A small contrastive image-text model, trained from scratch.
Model: encoder arch convnext_v2, encoder activation swiglu, encoder patch size [4, 4], encoder widths [48, 96, 192], text encoder width 128, text encoder layers 8, text encoder norm layernorm, text encoder activation star_relu.
Training: soap at rate 0.0026, 5200 steps.
Data: trained on photos with spoken descriptions (Open Images, Localized Narratives), 101725 training examples, 6.5 epochs.
Rows from block 2 of the text encoder, named by matrix and row number. Rows with one number belong to one neuron. Each number is 128 + 32 x the weight over the matrix's rms, rounded and kept within 0 to 255. All counts start at 0. Numbers have three digits each.
# fc1: MLP up (text_encoder.blocks.2.mlp.fc1.weight, 256x128), inputs 0-63
# fc2: MLP down (text_encoder.blocks.2.mlp.fc2.weight, 128x256, transposed), outputs 0-63
fc1.3:129133140121124146122106115107145149128123104171121138118125136138117103136119126127147160122108128124128139185094112117151119127161130112111122137102126155115127113158156132142155124139188137
fc2.3:125142125115139116130114129128103130116149146125124119175121123137119134132135154144135122136119141129125135130136128141130130122156116147111121104128151117137132123114135152092140126148133123
fc1.4:108127199098163130166029142159173163188109233124052124161125190117180161103138129125180090108175136108079164181111113119185101076216129130063066171125059163114121116174193193137142131150069139
fc2.4:255075192157166170139092133180089129164179088138142151177096090115062066196162125255128104168165090120154157080222096130148104096157081116137198134248148000125090109129084033071084121064096166
fc1.5:062077158150126102139133190115088184136146228118071120195094157139115232151151139049158126140121134134134144171105089152057103191175219108144130091143182119089111087099154139163127097124127105
fc2.5:132138151128132153053156024102123092126174163118090215030084126150132083140213170090051199109149153117160140176075194155090113059124055110131218097165138160192107223105164111137134156093140151
fc1.6:140119151128132096097116131144100135072133144100134137131116135124137139120138140100127131137133145124134127162137131122103143116092133127149129125127145130087145103124133121137148108126120103
fc2.6:127108107138124124124128131135113128138139140157136119124129114122139125140127136131118128138123120120131111136103147124131122113128123124133164101124126111127126133141145134142135135113144131
fc1.7:114128138121122108080124136144129121072103109106100135100140098129175144139134109142127143136137148133113124146141100099170106128133129145091161131086160101134126141181096110128128140127166122
fc2.7:120097136163148119136147135128111153123118151153115116167123137114098138140146121108140135153127134135139138139128137103122127128133119141129120143126119128138138088117122130110142135157106107
fc1.8:154115177149141102107129171090085126166124083129159112119193117092143144130114145138154160134116094126117053218096128098194111142136129141148078146034142154131150120091140120151163121104120142
fc2.8:140151095138108190149137110130135134149119170060106120076112136137137152140112129106135106183115123147133190106150114148138166152081116141112144108100165154130102166102119140118111130148149113
fc1.9:154126130116125114147033115161097085099075082000199135123174154163187150118169120133084159084102188097138150126128184145094037125139104143107161176123124092118095150100110134116086142151203127
fc2.9:185171191112128084106135128101159102095105090174125127113107169128198109143136202141136070156187120082166115078156124096165168143144134166164192059145082150114057145109117063058152155149169135
fc1.10:092071132159129122103190153113104126156138113182162151134126159132131129113116134144121087115120194127155114149155164022162127143154076175144100121119173174104067170111102092130146122143154131
fc2.10:100135090138124118139148119107152142118112162111132128111148103147130123138132164143083121145122158140129145116134138139119147140150142113135088122119135102118128139103129152121099117165169100
fc1.11:064098075144235089049002151155180142084084156132165092121114064058135110095162167116207078127089191119160103202162125146087102095089100105081158201167088123083116171198112128000102099151166135
fc2.11:135100214142175119100113132075237180170156131139088120126144057140132101066060157159085170123155086115130165091109160149162099131122171113148087029091042155191078106142078033177187199219142131
fc1.12:129126130158159119124135114131133129123118126122131129158123119120124132123126143142129120141130162122130103128127123130126122113140115116136124124136124123127150128128144126158167129143131117
fc2.12:129130120122128132129128127106110133137131139136130131131130122139132136122131128119128125127126148132128134134128131131133130133131131127132135112129128128177128165131134135119134142136141123
fc1.13:155141189138151096134019125157100168079135138110087024136117163144089125166205102108080124124210154120214155207062081048162115147204182062147107073058193161112078121143104125084214078151118054
fc2.13:187161163111161111187100118125100142082121102095153124155161057111172000126074194045080155001129081101151193125158139157121147013126216106143111214168198114144086149241082110120092161100185061
fc1.14:132137150122130132122122089095156103131125144135144137123128127130111123130154126150118121153137111135109120150122142143150133126130125128130153120135116123159121132137135154171128106131151133
fc2.14:111129130141131132123132128128130126125135131117123125125130132134150137152126121135125139131119129130129121134122129136130132139124124131112129128128129125125130143140130135117123142133128132
fc1.15:115130163154137123110140133104128089121147169119140107126096127134147115121122151147129106143151168166118095136127132112138120121136128093131126127131094123125156120131102129117114124136122114
fc2.15:138128129128128125113154126130133128133123125118125124135128128143152116134128126128134126123125124127135137118138129130132131136121145135126141128129119134129126131128132123125131129145139107
fc1.16:178157183157204241031134114189156124138000000154129165183131138220031143115167152082000179039073150212223189077102162124169190074126130111153084146127056230214114232059144060008122057176151091
fc2.16:076236100172248154102252168121000069136248161182109201077063172100096023138203184076197214070100126094043005000080069192130255128093233137131093190104250073071143097228131023000089179146162155
fc1.17:132064099145144139131148084117132156094037066215117122151120163151130159127141146093210189132188156076153158069120184156125161089162132116175089165122129148122129096093158060086135172123146118
fc2.17:173156136115113107161104188151129072115164045108122105177086020115076075147098125129072153126121100138151145157109122157166177126143167082156076146173117165130146122175111112124090147126022158
fc1.18:199193064135122074190158183098135000082067034135195179189108148155097101168155221101100139134096137093110120156172210141120024194176018095110087118064145098157146158102166088164138120119128081
fc2.18:152145119180164096145054084144117109147128130114101136131149145113126164072171143108208097145162143166167148050116178101140194112134150152140157114081076147093129148124112083183126102154142145
fc1.19:254049191102161167064110140138071202175057077145157178125087051196162185129113156115175060112195118112143042110142128242122109095095125066205177168172147115101124147210110148148145101111120178
fc2.19:130098092132144081067247126115249055082102199117076129018113190186200151133118025120158126149107132048131190006129115180220185155152185022007110140216124140136045090079081074148056189173161202
fc1.20:092155109180072096143112072056088113125035177142169130211104144051129156158111151108133142156097128203130133104120138127126107139220142091161094085086166134115139130076215116039156106146110135
fc2.20:177091124054156141204077167151090088124130174193138100089073114141111131215146154136108108163060114087141126107154075108120121101162129207068207133158235106091131172073163128063199133118123156
fc1.21:141126116118117103112128085135154137141086154109143137128112106130115137121118133124106156110125135157145121127113122153130131121102125090135113121117124143122141123105130099130143120094167177
fc2.21:138147140129124118128138158121135128146120132138148131124126133128138131123128148123133126121123134145105129115131143115150129116130134128112125131104130120107151112122150131145117135111107122
fc1.22:120113142105129126110127120099153133127128117157164157109112126128120123113123153127110168129139135129086112081127121163122127144091129140103095146108113113130119116141105150144110105139121124
fc2.22:145125127124122168132132143143096135113124122135152135127125131136112114147128129120131130136125144143161126110129132133128133134140090135132117089129153194105114138118139127167137131143170141
fc1.23:162127125126138164127115122122127130122091119138143133118163106126134129133108115119090128136159122130109124114126135179125133179106099119114084134119123132128163138134128126109116103152127141
fc2.23:133119116116142129116097092122129112124129123129130118119125123131137085138107108097120128133097133128127128139098083141128133127119143139119155134140120143165091133124130148128128128119134093
fc1.24:110136124154119135118110127134166116141148109140140124119105131113122134156124123139152137129121108120113088103125146121121133117133139139132147091132137119103163101128130126109150149132133140
fc2.24:112128121122110139132132125109142114129118133104125126136105126146149102146129131153127121133108146108098122152131102135119129137125137137109136113122144132128092154145130121088127133136131142
fc1.25:156132125108178143082103234159168170106108108180114082145125153130116062115089154088022177187112214122079103191154130208154089087060088095131075185082027132145007132159099069066173084097055008
fc2.25:231093202088070213248242164255165158086109014164159110148147092046100171008103066185135116103119056159163255005223157152149113149122121162125134117178169000000239111034046155000037131179122079
fc1.26:136149154133116121138148125118111152105111127151128121132125130119082150122134125125138136127121128143129130094136137126134129137142104124126130158130132136128087136125127130126136126121127107
fc2.26:128113134126130132114135128132153124134138128106111126124130125143161133138129085123137128127126123129129123131136132147130127150124139149112128131126124127157134100127124131154126128129133128
fc1.27:148141072157105100126169134145127111101123140175142157175128158163174148127078111140108115119152157129100137079133151118115152120097145102189146117136101130128131116103149152157102119128111128
fc2.27:113100117124098165161079150165126136124140145112135110100121135133133140143146127114132115107094123134118129150135141180132124138148128090119140134111148099127115124135127121126165127109078110
fc1.28:117130104122179128114123122154128142129122145115148134126106160127128128137137142134128126138134147110141130119086142143133149135118099129127112129125127130132140094149137128148129126129124105
fc2.28:132129129118126120131126128126133101125129123129128122114129122144126133126132127122117128138127124128134123115118144140127128126131123130124144128112134131131124131124130094127132085130133122
fc1.29:058156193083135199087119124137152112092186141106175085082144161129097133129119143156126095121155124060051140156118115136110167124075150129147140153153112096166079110145177101087098169105123107
fc2.29:128108132132124149147121086138118133118150148106156174216107172145165116139134133102130107112093098164138093126137131153124117182128089117096154113130090128100139138130102135113111097139151125
fc1.30:114178192157159184144163172089141100100197137120088098147099058088090123169117115183133188159166023116112147071144155118177015137061113091092061109160124160206123162106044113095189125074106127
fc2.30:145135101046104085168083057149170069130094087105180099168171107143159129054124182088112076066145161169150116212110164087077151071148094145157199158126085079122144148083191098134156072095139067
fc1.31:127089126135134115137178120136123130135119131145166152121126128114129128141132159151130134145117171124128115124118129132124120104143104131157138132128147121155136114129184131124140134134130063
fc2.31:127121130135117138129110130131118135109134089130120131130126115127130086129121104103106135131129134125128110138127136130166094132107134134121142155087110131133132137132132115129139129114130126
fc1.32:123162185118160133108130144123110117112128148125132162150107082138048128114137155069122105141139109137182104124158127100112111098133115168111125124128161132133112137132121128112094130169109107
fc2.32:134114117140119118141124143125139124115121121141071132170095111121151096158096109086174101127109148137134164111154128133117122102137132110103126121126151121129112111142133129107144089085143137
fc1.33:141164124109134139121088127072095076113131138140143156167106175133114097132109087141131108128121127131134127096132123132129142143123098086144138131124101163107126123140118090146164128130129097
fc2.33:129128134156145137127129128123087189078083093129139109077127086142130138146145125155198121143127134081139126194125164255108125129130180131103125156130163104079133115122130134161133061183155124
fc1.34:168159114166177069110137239132157123113131118053091183153118086200163129162143151148068074121135152121156123173130162163120108117134049037129192113083104152125107164165051113101126092116076133
fc2.34:069152128078121140091114147149094128056152130180077101114015121093111116164096148115115239226083112070119148066168123084114134095186179179098050132149163182118182135085135166144118128111113150
fc1.35:157065087168147111073144093140133141109164174109064092129062167130104134211141059227078076122039182092164118099132000169096110135185139121117196069134138197143000255082154155201082131112143153
fc2.35:113167058166138123242216124100000142081093099165133065097085152127090131169180144110095174137000115067130109012131213122090191019166248176194078157167190136065155103086176200014206144116082044
fc1.36:136027056073226108068101123146243127097122242048132251096149109112092099120127095088133098110189096191060145125212217066159079055093249147078038127196081191174041134133105137203175137117127000
fc2.36:045156161152028153093085000006100255044044063186126060165149155100132157117095201071067124140117201059025187185129158153000159187131117107138007192167107108072133033255107208032059167208184150
fc1.37:124140150129101138136171146132130141142117122111133122132112151116135135125160136108128135117108149105100102136103126136131108109131123125101109128132148149106096114123125128126159129190117139
fc2.37:122135110104124128112113142130122139132131132129145096150106120128141119133117131121125145114133114129123115130138137136133128118138117134122111110122123111102159115135136120150127162129121110
fc1.38:122080152133127115148116173160129117197109161152114145106188155154112094189090081120079106129118151121133144123104135136167098141170152088145166136153121161148170121115141196122157115156122109
fc2.38:109120163126168111140107138116121166129139164124178161172091088131100150145109116177156120143104145128145119155196088126138116180135121160134153103096152120115082092102131136116094118115110112
fc1.39:106124127153129192114122118074075165111056151176126157098152135080124122126091129142173061130145118141125115068120171159115139136127116120137088149128095147142119112110175116111126105131108134
fc2.39:099122122127077139179150137147100126143146163111119137138130148148134156132133124128139122094060133141100141127142142135110110139131128155090106148134205084095129160133130151109141118128154139
fc1.40:142129190125173106030035127001132174079062222125133177196111148108102158110097102088103189087113079193121127134233093081102063196201116187058125159149135186101117111161087136168108090000186100
fc2.40:089124007203215105141157201122097083043119184138112185228110117053068227182232159219131032103211068062122005180154067211131219246112090091145188187190171094175064095102149052035131121224093234
fc1.41:150120123140138181111204155080203082082105163083045138126130123089190089173125086053119128198155175082230050152149160100102154112083107111109102151114119153042101083144079112146099127175120058
fc2.41:083186237074163117111087254225114140170216115094191126102155088125085164141189190124062113050112122131117195154153129113200111159128097134071123148076236117141202125110171164133132105110130087
fc1.42:104142158141156065072168136101121112109134185108108128127067151127134190113117130119114154099102169105130118132127150135137197125169140188079095098101133126094110103123136154093138148143124090
fc2.42:149078128142128121143095148150164159167125151181110089133141093152115133120109097153112099117171131132144107104158066129146095131121130141116166117080104134185110129108121147147119146157129161
fc1.43:116111244114146087108078126106108177059045061195154125113179056096131121109128192097112146119156118103090103099086162144225102064142191093169145132145131189169156170255101089165095126138219040
fc2.43:085043089255227114118238078109193080135105108049094132094140164162020120222253171101075113106143118084124140148108167198068172122060112185101048160222159093158205074067157123127068178162121104
fc1.44:116153133117129142129174129139127102077138115058161162137097098114092171127095110131090114147155142109177111190126138238138151143121172141120160087120057109122133128111148127115139095175164143
fc2.44:129127151120118120103089159133164101134122101109117174133119125133156095131116140098143120119133118144106144168134173090133100131141115121157129125094134130133146118124117123118122094097128107
fc1.45:090109138195174153128168101147106172115155030099076117135072177106206083115142117167189169069153116148134156079095161175118072130153093066185120068114063096120144147051137087108191103114132096
fc2.45:100104090119114210114185174156133109179120172087133119127085191153155073153126093118139104195146136065111174119174154125089128103161154121093034157141126139113093150078117173130122136127136139
fc1.46:127139130133133146142105132127132138130123118145143118107115130141134156130131098114105123127121152104134154121125123117130144125116121126116139143128125143136089125117146141101129114124142120
fc2.46:131124132132162130118167123124138110131137123121136123144134142148154136133129139121118128132133125121133138141121122124111130120133115114130131129135125149135103123125130132129122140126157120
fc1.47:134172092129112132167143161183134124116126170122085097143154109168144218096182129142045107127128171133080220078142130133039084145105129170070126119110104105035119167110076125141120070131207162
fc2.47:088109171124149110097071134127157133104159101150125124165114113112161074125096108137156172116126137137139088173050122117188143115146126129126132127123077126163136072142171140151139174170126088
fc1.48:094133132081108102167121166101148126111091108149093126153146121113116143171119134127132165136113170120200142177092081133072126138110139126126142156151144120086120089144140118116139144123141120
fc2.48:130137127140112112104148131131131130104120125124160122134146111118148128091123137134151118152128120148115110136125171121165135116120135137144145116115095120123132118110125147158123133134132131
fc1.49:110087133131076094090112201079140105098093121122114175163145130167124170109092165040171163031137152182111155118132135115045033110210103168114129161104070206162117079175187058157157133133192075
fc2.49:173143186147100179141194056173139128036142046155177133037138180119155128181157133048185166161167108140088093093126135142178077125124228121155145179150078093081075092146140117145143137083118145
fc1.50:125124116123108153119125124125122128099131152127136131125117170128117122130128118129109122124133155123113106136147138128162134123128136129138096143103128141117137126170124140130131129128138146
fc2.50:130119124131129142109110115113147125120123132150128137128132127123128131130125138130137127126127119136130133128119135128113130127128129130131118129128120136129139132146134112144128124125128128
fc1.51:098105136104130109074159168000107132136255187078064177121084159029140080120168142116178030144217114036134103146167120046148232128118062172081107038149121255165121101145180138163081000101139074
fc2.51:116137049189139207147177146138000137054152120146141113093095091126052108167102181125118213122140194060112123164105255114169117125129115110158132122230122168143123107139171124189220119094148138
fc1.52:169165140129130122069157122095131172193076115161203175101139121113157152171132207107103097166137134163136128130142124124148143133123089106084117140179112145109144088106147144072136094027113156
fc2.52:043141172033145094096152150099206086138115173101070170157059148194159110157065193151184129209168142111138077072107029163088000096159108061015022137151188153200026160157137086174160188121137171
fc1.53:086123152183080232130059149053080179096107080164172166146060124120098171172109125098110082149154109063139134078080099114073167109126043050125165123133082076052115133175095149173136115178145178
fc2.53:119156126199213194075179158105119125141159139173129156107134092127148163113182120127173114091082063131105063085098120126114112143144128125127154112149141168137153130144133040036076131157145139
fc1.54:132113163096102166123111118150135135064122089130154152093125142166132133102113137155128142116120116105081109126087109144178143136182143130111145090134126160116141141136152160138120120149153124
fc2.54:118124148130152183121128129136099126106127099127125137179165093105143125121170141110093134102123138122157110132116163140125126121118115136130164123111091118099135134127138154167114142137149114
fc1.55:125127145120140158125173133092121126130149133125156160130125154123143132131109121126137115062126165125113138141126107105129180123146117122123126111110122103145118149139078145136119117126132108
fc2.55:129136124132125123116109142104132127129135144142109127121129125117140140125145126127151129133161102118125130135109124125127149126123123118139169113108110129115116121141131128145126111123127129
fc1.56:116166130145170136161134145130118123115162092123187162180094154161117134117135132131131128183189109154130124108116119149097137134142140096139138088116122133117114113096127127127119148114084117
fc2.56:139119148123133101085121121125141134133120123108153122105147120130124123136122129119137122125129135127139151142135146113141135124127121145131108121132123111136159128125120146137112114142154146
fc1.57:165124128132125134132136088123110131124129120119139156125099094125124170127123145130127120145130123118130102114122153115136132151124110143157138123136123134128124134141125135141114119151147100
fc2.57:150131108132103109125116113106144118117091131132110128112131128138149132127100093129128132127142131175133110098093128139122091123114142129140118135127113123122129146120127085110134097133129150
fc1.58:151130055210076217026216151180144155077020141165130133178086169146124138095101154102135132120168122122108123149158142066185144181224113144120126129164198138110169020055189115055114090168098100
fc2.58:093137135120143144150122163110087136120158183082130150088133125154141120103121115115090133112138132158135113132118079191153150111113114108105132121064132122154050151154095155129125138025098138
fc1.59:114110137121119134133146084102107143131114114131114133122131145121126106138135130142118128103116137143113120120151163118190145125130129144119132126125126133118118134138124105135132132123159128
fc2.59:140121129132123131133122130138129129137131129131128120112123132124123148137152135129127121134125129130153127142127136112134127117131112134119141133103132138133142120112136151151124130113121126
fc1.60:094232098156077149198121188095128124057127122170104183167097220061116096079141056054075153099135132083078091047102169152129126174115134112156130090108134069070138122122126056166149128108144128
fc2.60:129136093149207090132112075121144145120166147087111101206143127125091117094053096166120154133144134086199109168091138083142105119170149115110201155122102153128140146127121100145105130164094122
fc1.61:109114130162134169104142129072108118083134132152130129124122135142143125233133131136136126128135136129131192125141124147134153125078129126128115125083122142147151096148130155140127065099209103
fc2.61:154062184183136022135102149135120156166140157111179118141187140132122145149108124156011109051113079126115113151129095031126143081130118131145125165124154065076131160126163200127129144129077142
fc1.62:186131113182085221041078176174132142136102138123159115165074107144169099143034125146098123179188124127163026132066080031084126236130140125218145162117047198157108099172090033112025051119137132
fc2.62:142162191092144039074110172101217139181193086102126233209158113200094000110063191203108147161212125128080226000160207021255055061219202093000255113088193113093235130217214069086176092091084043
fc1.63:145113093151155090156165172189121143128137132086046135137132126099154144119127133086105135145114141160122125167106121143085150141070114109098127131114155122156090090116128070163139164139120132
fc2.63:124127125115127131094128130118123123137139094150134134114145135122121128131148120144088156131115134111159135140112144137120142144126104100112138129113108143130129151126132126076094122121130112
fc1.64:125128121137136133088131125131121109131129129106107143118128130127125142130132132127126142123132130116134131151114146126140128131149106127094109130126141127089122130108129128122164128129160114
fc2.64:134118126125113129131126122124136133121127103128120121107123138125131128120123122132135108122126130134149123127119112128122127129120132136129141123094115140135133138143136133131121127126128128
fc1.65:153102114117115127126118164168140129140140177108081104145175132183134125157123144176136150141142116121081131104129122143171151137091103137132112149115155152123098134128119138106135116091119123
fc2.65:128156135149159116123130101097111121098128127129127125135127116109117111123141135101116118134138125091157113123120132122112156111141121088149129114131114131130126132131146114143122119136118132
fc1.66:127123110157140117152128146147126124154148124091137142161109135129104108116133127127121179096086118138131120083127124130117134105138126088124118133131130120131121123099144154138126134137181129
fc2.66:095127124134123134123132117125125134134113125141119127073131130128123124131127133106120136107129130144124131094126132133106125146123155124129097128128112136126092123120137145127116133133127115
fc1.67:104127135132177157111144125125149125090118146113132130102099108128155141144133138130128114127127131127126121136133159118096128140126128113129127127127148110129148138146135124136095114119126111
fc2.67:127129126103136142128159131117128108120133117128127138147125149131135128129128127129150128129127115115126115138132124130147131127126105127102132102122129135130137105129133128090128115108120138
fc1.68:118154128128106126141137109131145140131155157153129147117108129128121134132136170104117143121129126110132128122136146095126118124137109126162126131120128129134119102124131122109131149104138128
fc2.68:130123128130128139119136131135128123126125127133118127131111131124130127132118111118133134127125126133128121128130127134128120136127131138125129132125128129126129120130129133127120131125125123
fc1.69:171133131136120163165122092119123133104126145126112130163114168136151126136131133124118124113157128130080129161111127098127131163127103155124093128104091109141127143115141128122097117130128112
fc2.69:132114126125155114103122126139127136148104142121147107125127116119118126130145114120127130124072140144123121120095135145148123129145141154131109095112118127134151127127134108119116152136110126
fc1.70:219083161095114071123106134166139163144157100165152131176186209108163130153065192095132080089145114145130113090123123176075178079160100148111171113143170181148199180082118064128161141129117080
fc2.70:112122131151135078110113142113104096096106124108046150058161124038126158145163164120125113112169154132141121084112144107155139144072144096124084124159129100126090164133121090162132109137185099
fc1.71:086101138138161146082165144116126178080163137127110140085115097152128207160100122148090150158106088117128107135179117103098078111134149162132102137130122118188141111132069158151098132182170142
fc2.71:153138163128146088139119157113124143132095143133057131164137139177134138113116101181085149068129132130112169106126115089141181106130103169129133145122128143089145082123157135158128120126139107
fc1.72:117122083141117144160123134125133112098112133143142164123161133126134122150092120105125151117132153132089141129097167119089129135106135123128118156136101112127157145090137094103113114122146135
fc2.72:059174081149135102143143126147121142195149132133107084112126115169059098154159161165088143149103149167124160079151123128125125080124149078181115081134153103113114118080133186095114169124135026
fc1.73:135126125132144087142147141128138143128124139127134148140148140119101142147100149134131077151129110143168084129128151111153150099128137128116126116134103109131129102133138123135169139179158116
fc2.73:139115131121129125120119123121120128128131137124125140104128143132128127141127127121130121143111115125130137129131128133126134105156136133118137114141140131135139127129142136142130114121127135
fc1.74:152125180114126117103145135103142146193154133164118113137133086116123137135114167134123138163112140129126167130135113145139118111125146110159161129119109100111112137141109146146140131127114124
fc2.74:135128090104148151124139118159103134151131101134166134132182199131127121143111101146132105078126136145144110147124125127115095111120123176105108142127123131098123112117142156121138168141128106
fc1.75:156127106107146150179101093113146151088062172074180078111074157085173116162135063183091093165151089124147134148174082066087014110061126211135112128192132104154092172079132154065126226231176122
fc2.75:111186186179165204136083127070059098103096167129083136145172173145093131116126132162091124255113120068093117025100135093223245110171216137208162099101120187149012090108114089219151128143075108
fc1.76:153136072169121077114173108147142131096108145107095208159104088159163144123114168132151140124147139120126127148083117127102080152114127139160097167083109167145111067121164103106064013130120082
fc2.76:106104147121102207089037000109100211148108107138138086138114119076058207144162145061107154159133156172074145114062159097128120133219143139109070070178119203147234080162170194255150080101100127
fc1.77:126126114133116170127116131126122121117127135101159123134143133133125134116133131132133133128114140125129104128132099111129164111100078127138139130157123126085129126125144132117125125125129126
fc2.77:156131125127126114112133124129137137121125128127133118131126128143167131140130119132118115119122142152135144150130135129117110155128130128103131116096126124129134132123135126126129127130129128
fc1.78:131159161136152142148123111124145155122134112111114152148137142112158106138151175127072142095127126176110089141135143158120143145124132158125109146105138125103156127116101170096133103078172134
fc2.78:130135144133116125112147130126110140120111135155095127114133166124119127111136129092103142118168148121137129120132127107138130123120139129140128137128125126122115102142134123185136145111122122
fc1.79:181163113099196150020176115157155134128170168115207091086122176080000176115090104187149206107174153075058121132000084099130122139136127153108138215118191085182136122081168128121255116160121076
fc2.79:052163118066094156214105165147196092154165226064121039129115146142232072129120163119090212147163103223197107176129179218208108091100000072135183062000076250045086120011105125097134111129165056
fc1.80:100113128154117116101177141122104125142149151109163112135120134155121147123143129106133124118128131165085126160135133136129126157154121082130110148130117134126093120155156106160131106145125121
fc2.80:127108130136120140183139151106153119138138123150138137107135137143116126147123109138155135150119133107144144202109131115142171111091131103146154165127118140116150137119132148119098138138097113
fc1.81:038155106129111138106167097087130183178105153124034108125097198131176134122096179118122153124169149093146135128088154189140079178158149139134123128102136139116195136084132162145140089174049062
fc2.81:134117137129126164095096199143224145118115087115163175174112123099088121157102111158143114128132129128135118138100087096123100156093105156093119149119104092147169120145122119163082184138123123
fc1.82:125127149125117124155133137128149127133109133133137127128124130125120137136128126125127120137139131126131130114092152144127138153132130129128131129107152143135105129133126129120128131130138123
fc2.82:142102131137132125123123133117119127122158116133129127122134125132137117128123128117128133125132128116109114138128138130140123115128124133109128135127085128125134132145126127144120128142124127
fc1.83:167195123097192119053178205173089134041200192113168125129109170127128089123181058132124096093136073126125118166014163154128142165137182083113149137120146110100102064115092150125131109109154139
fc2.83:145144131123123108151079046147151077193153122073117132097153170149138128083124100193110138116086058109219098106060112096118226189075065146117228131137129140121011239079101007189111140128174143
fc1.84:129137129140112138137163165079111145153127129128108132127122137136096128110127091116128137145134126128116106122156110117117127101140117090163129140126094128121122119109153135131118126128131129
fc2.84:113124153124126129123126111124125130128129127140130128140126134124130134128109130118143144146123132128126129127116135130128120130133122135120128122127113133099140133139115158137123120128115114
fc1.85:127123123143143110100134115121124141134137135135128141135125131106134141134123128130126114143138127127149131135134119129106128127113114130144140126129127130127107123128128127132137124118122131
fc2.85:131128132123128125129130124129137107127140128121133130127137144123125131141132127126129131104128130139131129130128127138133138128128133130133127130132126127129127131133150122152131128127128132
fc1.86:121198120104217152142130091216138131184223187065198189149187178185252152191143092143210154132209124062088146139175167186027139076255017073110105068134119136019113030187018108218118201217157047
fc2.86:187093053090208186235252222190103027141000057086202189111184085141050255035225149193156113000178246143169049158160078110096151249099039192213173155111169006037233131054182175130098049194036000
fc1.87:130132123127137120110129124102130112106124145109134153174127132127125116148131114151130128129109128112118127156143126127122108132129140127134125120124131131125100123123147138120123136129128116
fc2.87:131127130136125134130132130127132129133129136132127114136126128138141124130119122122127125138131119143125112125125113133128126148126147112120134128115123130144115129124132131128138124128130126
fc1.88:188098131114145219124165103146137162173119063131194110170061163089141158214110111091077053213179165196129182136155047001141127165108182060083077106106193119135051162117123000045136117132122108
fc2.88:117192146237167160123086071065120153028134101242064180174106034170121095176112130134200165121231177074027118071071065182166173109140211084136153055180130181155113093170101127116110139204197165
fc1.89:129143155157140138149133110144127117118126153117146147128133121088123108150125126119145114141113116096125117129143091113119160128144174106144141115097131114127110134133133122127121122112117133
fc2.89:149140123150091132103129123136149122144143106146094135117128140167152141159136100111173154127142127193125125107135117145151130139141140155135069113176105169160143124114113123141114143125154133
fc1.90:128071121113136134146121052067118146168153115101161151115110119130100141132133125155125111117157124123133165101084121095100142115116060136147086116159134160120147123148166125132105133137116131
fc2.90:129154123116169115133124161127101109069151128096130126158156156121165129130145136139112144136116122118153140147137129125107129148098121121121163118097147105121132145111112123146125112098099085
fc1.91:117141126159117130123149127141114134144112122137144200145129094149123089166116156106087150090116169139144100113121131098145151131134124088105104172141091136129119089115125119084133094129152140
fc2.91:161127142131101139052133143156114087130119133113106166136079129131139117115120137097165112123109117088110148087104136102150113164155136121093140092142155125139131121177122105107132144123098125
fc1.92:142124163125158143123120150098111133079118125136127128152129080121123131164135121125150101154151104164125118146113121126140126160133155135134118131079129127105123145111151125136096101143146126
fc2.92:146126137143120144130161097146169117161126131120142103121125131125119106123143130127134119131131171126127137127154155141137145137151112127134087141139142120139140111126148114137137138115148127
fc1.93:147151087156099149180059179177171175140120192143081183141126071110116173103128138135058173063147153163162143153099128131084179048132130130173166126176097104095134148218070073039070125059127135
fc2.93:195151147147115131096173041107076230179125202166126125108118090145145159059133090115052071036094129182112133055088136150120108000101240115095118098161158195255139215177163136052204092192147125
fc1.94:178157071134079148069132065160146079124123040112103216078103128138150184169100123167127131181167144095100115120182107146131172156115087239168085132134139148140022166134091133152101108092116170
fc2.94:098133151094124072110109150124123151127141128151190157182130094127159070101130111096157135120168108148069148135117147134140070097155150126103098123090109142119167115125136094131180134149158125
fc1.95:246161171177187181255115197146230186097098101123119095126057140166200087206095068068097216119113126108121183085155184131097131178155087059125131161182035106135121083000133134152077167128132058
fc2.95:096026152134065000217043089196003165055030076072146218096245232108024134102019156000059231177041131123116145255040021142136067137107068166144068255076190029197124070253138143089137039000149147
fc1.96:096096125199115105124109129126230159128072224105122114080113182087177194140146089187049184121078033157000117255121118100057149114149037135149049112182059123151089145146144142131094109157166036
fc2.96:132000255129125085147121194029207039224000104102045072096104176119041120000163165237104093217255106100238174145031019122002180062177010186151166127189011143095136000119000160120000144125189241
fc1.97:141116095154157098227216122174143117097162051140132120048131162119100164116195119135077146125130060198156163126109154087082103166072155174124186141171151117119175112118146106137112103140143099
fc2.97:130150107142076170132117119129180147077133212158100094080103150154105140132143126078120124182122106088132144126135135101102084127125159136138139144109163143204142088131126111136186143093137072
fc1.98:225123140200069162158066023200051237044068085133144225165124191081103140197117000156146111158172120072194167061045151140082174186151123208164144081134132134097102221177102107043176155158188093
fc2.98:139111178131134098147206174195109150125141052076111242054146124166178140137118154038132103074177131193079127077183094169106120099054212126093066154166129168134062149107042098098105091128217216
fc1.99:130120113140110125123175133142158116120115132107105143152127113144126104139130120118131133135150130117139111111112110151115127115107100120078101129120127107138109107131115145156136125161132096
fc2.99:127142140124123116132120128128112145135138109136158129127131135125141122176128129165160137134102137135130131144140143098143116132132113142123148138133131100121138131126128144117127123126144129